{
  "model": "sound classifier",
  "dataset": "short read English sentences (LibriTTS-R)",
  "train_examples": 26041,
  "time_shift_ms": 50,
  "n_mels": 64,
  "hop_length": 160,
  "input": "log_mel",
  "spec_augment": false,
  "win_length": 512,
  "targets": ["voice"],
  "num_classes": 2,
  "arch": "transformer",
  "norm": "layernorm",
  "norm_position": "pre",
  "activation": "gelu",
  "mlp_ratio": 4,
  "head_dim": 48,
  "fused_qkv": false,
  "bias": "all",
  "qk_norm": false,
  "parallel_block": false,
  "dropout": 0.05,
  "inner_norm": false,
  "subsampling": 4,
  "layers": 8,
  "width": 256,
  "positions": "rope",
  "pooling": "class_token",
  "label_smoothing": 0.1,
  "loss": "binary_cross_entropy",
  "init": "lecun_normal",
  "residual_init": "none",
  "optimizer": "muon",
  "muon_scale": "original",
  "lr": 0.018,
  "momentum": 0.95,
  "nesterov": true,
  "orthogonalizer": "newton_schulz_5",
  "adamw_lr_other_params": 0.0018,
  "adaptive_grad_clip": 0.1,
  "ema_decay": 0.99,
  "steps": 11000,
  "batch_size": 64,
  "epochs": 27.0,
  "lr_schedule": "cosine",
  "final_lr_fraction": 0.1,
  "warmup_steps": 2200,
  "weight_decay": 0.009,
  "adamw_weight_decay_other_params": 0.01
}
Rows from block 2, named by matrix and row number. Rows with one number belong to one attention dimension. Each number is 500 + 40 x the weight over its row's rms, rounded and kept within 0 to 999. All counts start at 0. Numbers have three digits each. After the name is the row's rms in percent of the matrix's.
# v: attention value (model.blocks.2.attn.v.weight, 240x256), inputs 128-191
# proj: attention output (model.blocks.2.attn.proj.weight, 256x240, transposed), outputs 128-191
v.88 103:524410524529501534480470547571540483522482440507539521555548586543465436522519559404448543493510565481522513464497446544488469461541504457523562487415515504497511509529479517505431467525473538
proj.88 096:495511532538538445487500487540494531515558502431486408527551499523525448482512542473527501513531517508526512443498504498474526474521492508581430544477475459435477454495498552387547493400480490
v.89 094:461534505450525429510521473492557483523471585465501516614484490434575461525449526448475459579473417520521551546523500521491517476519455468524490484479474473483406495551473532452529477426484509
proj.89 090:491523503507491521513460512516527461440432492492516435548530477555478535477415528405455523510509536413540432472564531521505532533490486466479451447532465507585522522499446535537525481553439497
v.90 098:558563482523496528521415540508515489485555516529480583434483499432515458542553564522540514451515444510491506486496463438446571483479534496492479533477557483474479513480433556461522608519464488
proj.90 097:506451520498527464460489585454496514523568523459499545522500544547422505510514517458459506469432553529497542489505479479525442467511428540510420425488501491560567483527552475538472426561492470
v.91 092:520470595519577519574507498495474534522557593530543410510526527466519485442512508561537544524532475521439477504532461522478443513479519512444519529534495498379419486445449422525501447466530499
proj.91 093:496528560455447498437488496531484497489458481461532503475445564466526529507455450513509491537523480486511507512466421552422534473525511469422532517454499530500575464439464458524476571437441500
v.92 095:538509501481547510461503415495470514439512419486435509496540470509457453518498474504505471482530495484524466504475481461483477535426524447614453545415501546541500473531380545478448501525557500
proj.92 102:433489466621535540536525536480469545556519525509498517471448446532514513488577565538505523517441460563411500573463546422460435541474546464511574542492527548477526489507526484506472536509532412
v.93 090:509529444516594489570524418511506597527423416534513504520537507484522566519416430465578501493484533477470453542453521500459468545533488548500471514526496486511473455530506438473499501464488479
proj.93 095:563464533529453494518386474510547556513473476535507529491490450485576488474504469498445530534525514539530548544493557555421536467518494508576469468568532507416459498517467518527542475449560470
v.94 091:516499469490534517530421483491493477494503460486557527470525522536502519452539565473473516445512524495508428448483433461530491519394521475525526573457513475559452469524490461548513526500546486
proj.94 088:518418524518499510408463534493527526475570507525497491550521473468543542484536525506537468486567490615504488458529550504485517505512521455479579477464502519504550452464452522453509559469535547
v.95 100:514548491529572528470507472550474526510494546414435561492527475519586461569450538434504532469493507459493522480554549458549412565508531493472445510508512434485437582519567498482494463499513465
proj.95 103:551517505545469512592478517569574540458451491606481470469509521409516494445501454431493492444492494491537535553520435501489509463513515559485513526514466454482514481533499474512503545486466434
v.96 112:557518468515481387502435513458475457528502521527478466488514493553483504453463494518448485522494470501408512506523523536445508524630528453485498511552538519513498533480483515588537454498496450
proj.96 109:497526526505469561566496479532449534422515518499419466544553493482509494503500543532576494398477476418471493566480475457534501470483489525494495490502487511497490505477478480505475529492444429
v.97 091:496506514420492512464471531523471446542520537501529589544513495497514553482547465524502475451510462470541486516464474495445518483410484506494482567508469530580521431449545422512585515465546548
proj.97 083:548514492548457529494543559517503588417532467483497475510577493444581488475424473468518514491475523519417493562492552480462565480521464575533466492514433414498524447535504476518518513497470560
v.98 104:539422509555467411514414471450419495496485444536535509473559507454497482498501434470529505485477500517445509504490550495443523486533532581463512531463542498541504568553488491494524463584558491
proj.98 105:451548493484504515393608557487499479462571531536509429571398527469490487460480434512474528507503494510538503465473464527524481447492488563471465470443530461477566544468499465496475524512480446
v.99 096:484563438514424496502576465557445543464483525533450509563546469541605493502523517509504547542482467497545458533463494409550489481483572484425488525466512437452547409531506443520495578506526544
proj.99 092:446498470441521504537470504558427508491504462516509482526448592476505498501522489438497376501494494540560525526508470505495568562517461483515477457476555507503525451568470506503556506489499533
v.100 105:514532612467507551502463464544518475556481469508493501491545487497570509496555473561470511497509484492502537430486499477524502501457507529480501461498494571476506475507520514494481557432460527
proj.100 102:588498544455544568539504533490515412503453466488518476492471536445504583547486536450520479559566503494482574507535479521407427514437458491567537479403496543517483460539522480456510517499467609
v.101 090:483566532514519413500531533521571447471523494475546505499453500491505518553409457465513547472525480499475498405558468508475508541460429558444532459534531535494499478452501465511532531461531499
proj.101 102:503463506524550543558442486469531500533431489434449448448512464415552531435528516432486529482543536532525439503456489497477460445488469494502557463542412433528426433482523507465457480508463505
v.102 098:542448532504455467513479446447460603540466421515459509470575523501491537534603574552530492479478545557448499470553462471486527491483500560439524528495451517563490552479470538512487498561505531
proj.102 096:481495517446534466497514532468472460508462468497479422462456548442483421521504472479497538554499523513530539529474456564414561490555493483517533470542514564476534514472444508497510516555476548
v.103 111:529553439538463529447555451551567491442472501454542492447510473544557543435450517429510529495443527474479486515460548489469508497480484520505468557521471436465466450486556506486511526413470499
proj.103 113:497530428505537581506517500478519505493464565550524475538535472465500515510516522490434351443529505444421507425493525503541463534446431571572471457513487488487516430543462530544547476515531496
v.104 099:517569519559523478495523483487514500480523573453445493441485597491469436431452478456423570540426541532522506496526559500555564460503533453513477519527476524531452412489511576444494495489569462
proj.104 098:544450468529567520556528565452475459487506527521501431446482439461463533497582554485523524516502479471525431500485468524396447525491461497524508483444460515527494552446472548527544460442548417
v.105 119:637502514476431470519479540483416580467465491592471472437517503513506510473527475488454508536542513471499431563485467597518498475571520482464470559510463443586508516469470502527488488590501488
proj.105 126:434461479471489516469610540501449486474483474510485499465409509493476427498515512540450558507574568561482569575527462531476566492524583505422498504428516510437520571499478484460453538515494457
v.106 103:506449470463548594491465511521466453535488459389526501504531472480513444540480488494549482482533506469513503472563466473496417446458485497504477486461519424479450555529621526476554576487540560
proj.106 104:471511536517456424440518536498477456488512503467515497451535484444532574567474535414478484554521453587489538474467484490519545531427415493507542534549573502512561447500463535569515463485485593
v.107 101:512451418518502431487532493458530501477449521530501463470557544496499470451496457494525483554556513526493547454544472515525485536545473515607441467517497550587497497522577485543545531535477522
proj.107 109:539541555503473487573411524507402452574452472548494493495537467422496516456515511534519597487514425537471470452525490523515506489478468465457486521515523447465452493478472521496442468529494512
v.108 094:514525554479537513513472458481519551492515489484485547472500469465452498520534482538414514519479500516464524411586603525418526503508488435537505453532482431486462526458551530486479516443454452
proj.108 092:481483519491518454428535466530516517534480527480553446484546453449531459548509504458586532450465482467503505521516511483459435458501501558593440553528523511465484479458484543468475508479505524
v.109 108:477530479545560451442539495505539516495489535451582407503540456439513487491501510532398495531404473512496491486477530500535436483481550551469456475539452537523531476558552463470579522480517572
proj.109 105:496536547555490495527476530518527471573521477449438528538580512500531461555447488428538496463524490495499525499527514483552548528507456554488479548454442502462434520526520481538433500555526503
v.110 110:545420448421613556494558529491417455424582501537491538481478498493439486533407514523470536487572469446511480442520451524544513462460437514537542465501565456519470508456456466507542509525504430
proj.110 109:474503522545439476551482498511471496519525499490543531535526414525495505488530460561470548513489502593474467542455578500461534494518592479426499508471563513486546499489499505479433530517480516
v.111 077:431540510535503468523475511546518490438603498405534458530489521533541498481514528601509461553580518507468506504508489519533468438486431550479526516501573528466512508489491540456522529549498494
proj.111 089:513446509536545478524457539504405481496452541492483529446573437565518539579543505483446510511503615517551484527482503483552485534462442564505489528450485476491439473488463537475545532460482478
v.112 099:506478486469493554419485489524550518514491465494453430522476565493520527526457468470464465524441566485420437491520531496538460522505453502474495506506487552517502499583513537444510466472510511
proj.112 096:484496431496473539471526474490589462537460534498501528492497491482494514496410484464500506431453504547497555506438554446507536472418510500543517476536488495508589519491551495558561540494476539
v.113 087:478523497566436490543515479435554495597523525477541567477481486513483509475492501522445555495527530479486526441516423459549479445488428528537565490495549591479548440458450511537498528513497514
proj.113 096:520534535462522498590495492485525473525452512498518477478552569551492533474493394558441516458550531481498508517498486425479453554533539518435455504491440518504487504622477428468562547472539466
v.114 092:494551516540465511514504488508381527495518475533474494490531528506522498500546510582502509526421504500541466580490472513517455490472467537434458527458477558503509479541450551502491504561500572
proj.114 090:565560552457518479573499504471467486487511438524539525443491461521512502537476446535415501482501510484536500529530485535452526485498528521490503446455439438497433461438550537502550504532451522
v.115 104:534473500565458424488411528503473526513458448481420488460471518497515532555522497516544481505487411516507436447520478463540501497456605470511563594504475450519505508570448533541433524506482439
proj.115 103:398460512480507515431520472431522489493514532512500588552441532446410492488497511543507414501508482484531554578440511472511397497504441460538437468440522569433510525590505496512543492480539516
v.116 106:476494526529587517561504539478546560559490465528562512570550466528517524566550509466518476474465495537562477472476482498545444497494460539498578545555476470511575466461557509510504570489550447
proj.116 105:467536583439443583505511521531434460544502500535510552491436583520584509468388441489533508479441460588570512506505501508530456585482505502523436440443505492532475506464443564524492503543497509
v.117 101:545461533467478491470418491465502462450449491457537521524453531402472590434510621576474460548542541542525473501517478492501491448468452491524510487486492530474400540478577521484521539440465487
proj.117 101:473461426560500474524507571569458525539489529483471515498533518481537556499513481469535458543563538452424457449451438508515515582480490511545544477506557518495498529504476507499586509548472525
v.118 110:452500476529398505456531580575454519589502464510516408490514503574447494560501515471500483504561463447482548520577439487472499512528345525440500517567531495557514503463430469482547514509525500
proj.118 106:452531516444506487520495520508557430522536501594512456543531536483509505437480515546498565519540488505469472541510511543526550481579506524515518466508532474475453469486523478504414512490472465
v.119 100:473584527518517544430414536465477476424538515595479538494541440514496558422482523483491470552545497433521497461504513541497492571486481496472486508511538501415512515491417445435446519509453430
proj.119 102:479526423477468489492473433494583492465447444523506531493475487516561548567587560538492574464505464531402524490560583553483476476471565465473455472433528463533457487536507510474430472490533526
v.120 106:547528528511531418524529455552488527524469492510485482509525511518517510473502495486493475540514513504513532481491566563500522575485456504568478470570486455462486506518559492487540486460413480
proj.120 097:518521535423547452555527537569473464487522519505470517455477542432504503545587593542520507496478474488472388500451497525439432506461482467526494523479522549508524479401472582472460457447559555
v.121 098:488528525457494557647517513522560524502460492472497506490543477444468507493465539553456460486523548555432432507508550565432523472546510503474444495423526438481498447484447497443488536488548533
proj.121 099:528486510573542381494572509461461552501471516541512467498557468488499476524496528477537419495557525456525627531512458430515532468414493468476475534547504591470510455504499515513597429481466537
v.122 098:493464552517584572472485506513504590539565488526511486549422442482503521463433371513541503465469437417478533519524518451484511461515495451555473480484515540480535521462516487555508477493534404
proj.122 098:509428535478493501490517435556511493437485496442450465483471535514532487527460473546441469439498544519474469498413567514493538458444491524477445511425547463421499522480521541559500514497450463
v.123 115:494445490494496490474474420491417479530492477539492477543572511474435493496480415497527495582521481508433504501534471461542545510502449507499479512484486497489556490537501548583481533498455518
proj.123 115:555520489451486489506508490530526504490456472591539465452448519472563491521560513551459481515505495466456439533415493501487549421518541488476471558463581550483503516541550417500504547476472570
v.124 099:529461452449468581485430514449552569539527485525531483527498486510407508508460501497455470510530457507475524552448502553487490518543425470434473514451561536469512513484432537455575534485459513
proj.124 106:504563486501440443487568498495515488487511602533444455497446558502449499466426520512519543535470503497418568477537466451524526460534545560481442472515551415520474569419495497556493483421483495
v.125 098:480477542551498534412474481477479489551567506461542508503489511544522471554537462525444402550526497520500390514553494444492516495452441514534558535444504570506520475551534436477553461446517500
proj.125 092:527402410540545484522461535569433486526541424498471549407584525532597541456418489512510487526508569453516411481480491514551521473483553487456466469550474495525512475544559504559489518433504546
v.126 097:415585515511506508456556523560518486556532559499483481506505444517510548464466476413502529495586440447520607523447476522506437562460564501470475492552486562476555526540513582549529515430449520
proj.126 106:467515565531471587492461453501521486457517492518436508498533468465501517547543558501461462501408497462481476399566509496529457475568498475529520513525522462501482542482539527517449450475507537
v.127 102:481558496506515531564507514454524448528504404500451480422524482433451540445498446514485543471477555539446524517468490419580545460573524516483488528512508413451492537550575540497449442535485405
proj.127 101:487513465520500550456618562500562488556498488520487502463470508545475542461488493452487449466545445538504500484580522581446530466447518521456548500385513579487586519511460469496501532428543447
v.128 097:556531498443408528480451508543448551444447532494481569451508413488468561536486492563491483525519388441454568539575548523438461470516455506536429484480527503550489522501461505493524511443479496
proj.128 094:480438492541536505483447524499514572478456546487566511491496456487406461553524503484474448512495525529468561526526490524574596537511516565468577501534535417522440456502508439453502476495473491
v.129 094:517431490427537436440530485513474513510494484490495529551536534539541503457505517541537524501443529452503520553550494520466516473470486484521495464482536455546449480491624437492521527644523469
proj.129 091:494545512471487489419552565521487536541520459532428465606482478534473501545491418528506562467548486490563489496476545541500525499473505535508491441473503434472574495439469533428519523559522464
v.130 104:510523428515564526482510562480549498500420485456514473513529417447478536507497536573543464501521479506433508502574451468476496520555430541533518535420519465452440503447466439494532496526448533
proj.130 111:436456407482550534463570518486496540490495524451528481479596520495490481522479505482489507476567482497478568453466523553492514490507468508476441460506503469476508470543464537495519523508507467
v.131 089:466557502478443549493521486552464495454536533493442475481481459521478559543513501517535420465538431546505538544493563606474488522494511447513530465448479517579490593464450494438505470544509509
proj.131 092:522449510554494444430489489483490588473427530425506540458513467586501491601533512547451502527482498495476433552507533528412493529470460565515510552528475547536467531463519539510435506505426486
v.132 092:587529527506485498473466519489390477476503524497452509487577416465476472445523466567424513513470540498491588477439582503489477467467455482524503461532472438492482431543436474462502531487414494
proj.132 096:493510463481521503560569523479562517510466508580531497544423512513514515563517500470504541446501473439460544533491534524443505477492460538502524541456515531499456522455499484426489452483463555
v.133 101:565501552475495398448514450515431545475461503491451510466520515459444470535526537507543497502439481521483505491552577488567503498485575519531534512525484527490570455506474532532530527546513560
proj.133 104:518465590484473546538523486504511441478533500484504479512446499451451419505547531468477501491512519502487423504400459506462506552471433591463439475531467533523503573495477492524527469518544547
v.134 103:513497434521495477476577500517464439489526505515432558528508422453507480477536480490504527450575477433527530491538486474492473486497529516520546488552501547556574586539497488471479509553507466
proj.134 103:495479457525466485475577403519539494586428481502512529551445486591487471524443505476441457555514458578555451564456578490545490484560499496492483532505508447526611525536480419479507485475480538
v.135 106:467481530467498520519479469456588622530466461539508491533490486536499471503464504530474448463500548528478388487450474549526471497474536383460512551452524535401502487511498427469497526548515520
proj.135 101:491481481519509400483536459421490477535545511480481522443535529513529532479479469514530550505513568428574564454549528484490482478454570453491459396501469421449427519435522521538460560529477584
v.136 090:494497467599528507547432521445521442554494537491471488485532552512471592469517548538551521599437485493520504533495560453564480481436512463538484531461543527473464619499494560492418473535530394
proj.136 096:521517491539500446450486456583479440446510497420522536513503480549446499478530501508485476527514439562434499424488509573482535458485511500520522495468431444473502491490467483502547602485515462
v.137 098:496465499495522507509545525526607543459450552493567460503497470502471493445482473438495524470515432489486456500585509505550491517470459492466512522534503437529478480473479553489429549513442535
proj.137 102:528513568447502510504494494528556542460483511497455478535534441485467515487483479500493493504491544481497481490403558438379457487483518482486465529596521481487502473453508558511505541561547510
v.138 101:510496558458469570529511543508503562603492572556473519441475565472503540556484526403460480490496530479536495526465476459521503477515547498552469504563520472481443379556460542509501508496530543
proj.138 101:518460546499498553479564464455545562548472372486489531542514460542485513502523500584492457453475500515466507531548508480521496442399496537499548518542472451531484521536532505454501434509524456
v.139 101:474490516480511491505482445471507489498522480484486485479425549504539502444530456525489490503464525539436524473463496534526514541546488486517429463491508534538469502512491426578404498477525480
proj.139 096:500496424513503499470498483497593497478383510538494551539480556486466433500539453537487549425507541472418544527497508530519549568429553446477525486515519538506493566489490488480495507505509455
v.140 098:518456474512450604475524578515486497547528542477530533485461488478450478492550452499519571483505471486523550558413501554491470534509476502508483478511506553529509405492481527476463485459498494
proj.140 097:572546460511523520479514497567487502543471551574477490518460531614505484448471513505410522472520531527494543473563559539484533503540549517516494519469434472513508484495543505500505457481426467
v.141 100:480568428521446509520476596514583442542483498484512522405518530472527514496501462487441499519512471509524525484442472490455533551576523562482509534470425416519469507503517525531474490425520505
proj.141 096:489469485490568537427455508540517514538421464525542519522483464508515432540548554511474421497503445481427589522544524526507426468512519463539445523511543561489449473540542488526515473501422430
v.142 099:559503517525572479558468413474489432526552501515511430456459419479558530452544567498491521486524522493496557517442512495448520466603548490507480502537461535385511483538517533512514383474517444
proj.142 099:433504489471537604495528507500576527481504552498448479574432494504516566553557476482518434475416512402499516500482485481554474523489521514529552510437537490516542498472481459560491545465452479
v.143 095:507457497470377498543491512514512471480542487486529550477466501419480475422459498472449448497505507541515476475453489467508490495414437548528428502485538445500554585526448524389506517469504479
proj.143 091:512525509567483431510536461554566498525474518553546474442473536547493497454580585524468504545574468431489531472464519479446477515492438470471493528461457467448479537543553435512517493470578540
v.144 101:572535501474461555524439456496546547462528469505519506467544529500484543520438550464456549491559503436503449523551471540523457413502541523525420495495535480568565501398429496393583488548423533
proj.144 107:556502523548479502482521447510495477523450405403544448525493532506540544559508556551513483456454489458448506358506548501500560495554492508579481506478483495510456516523487487452508470487500439
v.145 094:516506553504456414535483484509519570510423505578419529481487479531513480542572497450494488527539465477434475488523484492452456524510525550516506505568479518561422476549518424432523569522459539
proj.145 097:537491456444548481426529410470494547470482495460533494461509579501501456449573546594426545521508425529539504538572487501517431485461498518540471561479549469539469507534425421599540537503494410
v.146 104:584526542481455460462572509541467494458530525480476515574511485417497486484516470417477446486487521490454575498477483511529486476544511469503441420528470457443498499430551422532527515442551464
proj.146 099:554485545473503580454527470459470551503568481559449511480493479457487494494553563580459550449517437411496539518481475494556482450508487532462513549550514490571406585513505481539443537519453459
v.147 097:459503469521557479557590544486451525496520473453477402493569494497460452530549471499496460495537514513458529473474539546528509491446487526490553498544525514532535482501517472461457516603451525
proj.147 100:483532491532513507529513529495519551470539499520532479468482509434481492466564554530536495487530561479439484536466485516499507512528478496504517535421523579529457524507429556478524522457553523
v.148 097:525487555536461482500547483406470515464536458427569484482542546490555438514488508515489562413474393427424531418514520598503500528522496493498496427417530447531520545491484490464524481444489486
proj.148 101:505501485440453619528535571471491493485429503452521433452458503446481499493586514521509513527447485562491495535493535452519586491565437490508454474471374531460487453590528561476529498512435503
v.149 092:517494462539518450374605536478537465500522621462500561432590491488494545510453550467506506516509494535504485545568492435565502458562488419510523509428520453500515514455440500513519543558452479
proj.149 101:501478500478516498518474550466527543499495461442541547523430594476476416576518460504442530486500534480496467497494364416496492545431520475436463457550523490535608536491542521532506421519518476
v.150 107:482490492516505487568522560531596449492464557506455473515456432423467463517520488451483525510437530483513536537501499496549472422480532504484556512465530517575512493452495540538490479490467513
proj.150 104:545551506537540542447588493507541546477517491493542453550467504522518493477495624437459471495494507497428488474520463494557483508513415503522420566510511531582478535498484390533479554424514503
v.151 108:553570528533467474479490541481495512532538578520472478484485469540486449498549527501525494578494475498478480471506505539500538551436593487539481507439486495500505522424461492456515579582534524
proj.151 105:525542532512509544451545500478525470482449456595554524463502467514518418492544454516548585488504503505464475497553416476500513461514485511531526532439509514523445555527510463553473547543487507
v.152 092:519436460483526446474568524496433468466541527513544506490447498475549535517432413473517478504508541473478508439458518492556513513478545476520493532469556522564488472473507556556515538544439460
proj.152 099:535475492545541495493526496539556507490459440561471521456441523566432459581499421534547543562514450494464512483506469469468451550461508555467498502499488483495468469444496496574471480454479484
v.153 108:493463446436528517520565496490523527442469501462510550399463488444501556481500484538483519443529562482548521452482557547501522436464493523476470508399512491442505511542577594541535517400503474
proj.153 107:541502503408450548565533542477460548550488499475517446534466465527500485475403499478474467507463512487518478508500491523486579417553507392453515481403496530518494608501542456549513450478527510
v.154 104:500511516534545520488523538433494551499483574455522570494515520463482469527569548502518559479487509525453537492517492417513535548589494569457559539486453511586556563437476453477425528500475521
proj.154 096:493447475526540502573474615435497442459520436525570506556528505499509434491508527513455517524444596426562513481489506463412526513442562560472557477477517454480491534432494464467408416583513517
v.155 101:502496507433556430422502501585535441470456560546501453513484501515530497542478564503497528496434477411448444457500519500447536569524479502482478511441533496557451532531481566562444486458486508
proj.155 095:458561521594459517521454496545495496412530477523450478474570544461537493492513579413637482503454461496499453470574527506483533533503484520553545498525439500508473409571491519489464476530541486
v.156 109:509422469518464447553505493504522502481436442519491462458522477524502470424491539575532480533491457517505498475447447563551544474439567465511568499492546482474457457491493516496469494572505466
proj.156 104:445524522529475433520563465486464507528542558546509599490427440467497489496528433403510494521511475558504501550484444508506443552527497447496479480604502573471562488534583509539525581491550455
v.157 102:492451504472449481469549517479494559500476468453526484440533534491515516563529519466428481519471585489536465451477543515463567556460488488519437535449524482520517504541551567497502428469477459
proj.157 101:505547509531535507560512494546510555443528463527544483489532381523529515456481548510555493493490436413527495493493469595587506554478488446463539459489406485514495548512505507496517524500516538
v.158 096:462586492465477527519466468598458489569465511445539511563531489535517493542460529516488515538491514511505561522517512455505559433506475472533485499493501557503447464481534468507465560445459533
proj.158 098:463497481486462460491421488442532528518469572508594501580503503496531541473459515510510517462474505509556497442461501499420519530534468464499448440450531412522568491534416467506468420505593533
v.159 107:599458498438418522500505472522481630472533509459450456560570474458424548529559562493515490544505531615414507448515458506467440515502502490523420493461492548475543511542511516537516500479490526
proj.159 108:470563502487432578589477543502515518481511487456517586407482497490548485507523524552479534541530467526485528502435521421477463558548457488541424489448484408466401509501474539459570513468502494
v.160 104:448510478484421545525510568480539447437510500485451609460598452481491527510498490511581450577489497477518495476491507487417473458486546514491508479549450484505573473484496495464463508542494570
proj.160 102:503495508519474515529619536468549500571516505488509446485463420482458534514457589496434563404509487503442516512450556549557514486506521518475562489546488514448466511456576474485572481516546538
v.161 102:530544537531537530488554502488561479554540495504553567487520522471541515521591469516542473586510455477488522504515530518493448431442526467510494504502442491530466497560508477516471523506473447
proj.161 094:449480491524486534517462511434461496536475469533467487484533490471555549501554472487466522473446514494545501454590521499472497559451514564567482489491548379499508410554461487525458473507542506
v.162 099:504496469474412574533471481496539482526426506499489529479474521553559533613528515494572501532437503510513421481475484480442516467458533462528452508427475497476477487483548605486558557579490425
proj.162 092:479572498444486381515498515486508467529497466491509489452502531492570503527429485530504492564449431527525468520521496467465505526557543498550524485544563425500519480427461495565482521538446480
v.163 100:494560492541533554512528510514492517514563457449480569479544501529520479495532468527548452512462550524524581518475489497546554546518584582433535475518486505503498504543470505485451477448495553
proj.163 096:545471515529451427587452503483556471542465517507608510503471549511552504516527557444448480440505581505487480497506544518466473526562517474487438468537524432525476470488516543510494507545544572
v.164 095:467498567578507535497476531510454492465533527524500472480463496514519463534524478523520589498448523501454499504563465474497564526489484430503463533504539461555481546417446529457496543546465484
proj.164 100:505476528569483440473464499482479475499463438541497455521510467509465528495459433587501466514526564536552437513488515520455454489552554461435532512543450536480501458512441492584481449517497498
v.165 086:481525511440454553458515519508551448520517467504488537490504573486468430475479451431482539542514494506528462518545485517512484460482538556570492510524461447582546482480437420431459455532459474
proj.165 089:534470504449569505580532468556580470490509587507569489496467548476522517495521409520477558408537506466493465554609521498514414483508503497478446480503444529525516403430456498462529514471564514
v.166 108:493480468485514542486455479504492520515551499539474531499476495476491469493477454439568530492551545529415463481490446505466507520529459430483441425538518562504478480472459404513422560551458467
proj.166 108:495496550370463501498521470452513534466480541523478543545502479545472429482449511567377594500486504463470502577479492455537485485468512531452563537434517563465511544457470473480493529558556444
v.167 100:417467508526559463537555456499438510502484548432526535521482527503486500498432488438490502456465528431508515587550483521561547481510438478517481522560500487522507502509469544502474517529472503
proj.167 100:480487476365554482582537479538549558426523517527480419539499453498488488499482514585483482463486471526547477495559511510494474552487535493520474500540517511481553508455504539466457528467489525
v.168 101:477461503514549479494552490428411526532513479508538525486466585550495494459591515475554511464521475517525466483527507508454531461451473545450423498464545489580492489512523519486568486503565489
proj.168 097:529450508523494512448452595481453530453538473502492510506499500468581496474554355489456475432443478531548558500473503457466472514475495466496535487523532485499557509492537550499495460517443553
v.169 105:514528538466506504570488540593529469514466439441415485561497531520532517521444493499458524520491500492442530561511487474452518470478472519585522493491545467584442513499527544431532534529538446
proj.169 102:440481498525568531514495506512517437490520475519528419495519518440464484514496568433504512544580482533576470553557463530537519502495460510528440425523497418462517526561435570555429514485474568
v.170 093:470443533506530558473559543548503428529557537471535548483462395445498427520481519424539505496486532421533529527481497484540444499555521457499411456500524493545551524546507537514453505534535493
proj.170 097:494519542488456514494530519511561555462532516445432460533513510523479530492488532548469506489427482455466533496540560494568490585477415543475478585576460448477542473481518441540519542490519484
v.171 108:533495478582464514486439509467590557586475494483525470458515522477492503501533539501391527600465530524486470510493486505517401509487500507452463537546481531561432501577504470503498509562521447
proj.171 104:461533489503556454557500524516443541514526435523506575524501478467519505501517496448505517505503498527473564508465560527515438527490515512539511503527471523513512422415443503462519514600550509
v.172 088:428501519459518447508512510578556480486466493543586495479529477444439430554483505527472507437496477491451489488503466473547437536500601490523457461544482559438498435567535510468533515521505543
proj.172 096:509483560493478548523437444461503581521568528542532530502430506493473471475443482504493471547489479517502523507513481527516539574519411467549498414545490486536459448503526466479520590436463480
v.173 096:500448513444507502529511486475553465536485502497536480506489485529542502459512558534421484542535440503438491553494487455519482537538495469492515507532499578536491505507412550491440477408529577
proj.173 100:459477484505493497545472549538551529493498480542546511488518533448523476511502497471523483473523544494487528471500572533501515509572499522537482421481552510447538476411466541504471438596510531
v.174 104:544519476533528592537431463523511508514503580568484519467504530537602483472472494459444534544508461522452457452515499551495510605498544517525550474489480510474547451521429524500484543511482361
proj.174 095:474539536467494543553490494472456433529490482515540469497511464442464452537548425527510477533500569500512496510561542509444525557489436514535520414372613490537462437579479502534529487555446526
v.175 100:491541526486580464466570484500535436587436406530480448473516542477482515510584558459535588460489560519458556529460539514515464476433466566472487555523477524547442441495479493443487517547447449
proj.175 112:545546473506472545492461469549516519449432480439489505510521488467505488510471487477473512433494457516553497507484487526506546482489492511544502512549419463513540489485525544585462579513584527
v.176 105:435426440474427489430463531510478442593454505521512505520453532538469471524553482531502544533488496529512537538486488475473525488472494457460547490464536560494431515525488510471477518482439440
proj.176 100:505484474501538453541423550525530420534462517584476582547510503530521558459481451490511485482576508481493490518487523516515509564538517544519464524618458565462529452507458517511530475532461513
v.177 107:502478502479433448514534469553529500546586505434488462592434491567492494475551534541474516414499454498447494494490479495441514506517436495496511438508525525500630467517585484503475487496552483
proj.177 108:531545486519488467592429508465468499497536563475524482514506493544572581455485485422573484536506518477467491468497538498535429434555472483442546422450475591433454513509507480483532504526529506
v.178 109:517481511510543500428497524500474507547497580559539533525520566435539480491479490503389541538489539476521479583583564501463537491502521439511520523469544504455530555512490463542447438487441487
proj.178 098:502563548431517468447523475507502537567418516541502501519509446506523485539477556576467482441493517455517539467524505501537541467510491469503465502495517513560574547617454517429486483545559448
v.179 097:495558564477497523494493554488505551477443491538517523486475443514477469528524526478556459525561495526476550525497484462501475514554433429533501551513398390434489481588494539426458512477480517
proj.179 093:514513487461417425501567525440524454494520525565469545523563507498452520520510532524533420475514536467583457546448481547483555421552438465468529513479519567536408550477460471536499482466577458
v.180 109:408442506524526460496480505496430442541432510496558533461498470537471455552476507482516551563468540479474436507489497506426477539469560539552513461558526517524478553498530550447512468554472461
proj.180 112:504521463525587481443493608527502485488555585521467470521489520573488447418486393539504474569527459498517554514557477609483470515474502496472536533561458523535461424473508456541517526476499521
v.181 095:498546517548511505530493453520488515445500525458601525530467486515515470565463481466494464521586517451527521490449530525493436438502467481451461504464549551551466475628508492522460472481543525
proj.181 099:511498521463514503550505544498468559520492600481465448571461547501432485493477539462478531506525516515493549417503492505545521492458465537469512555464479390555558450476467513478506464416568524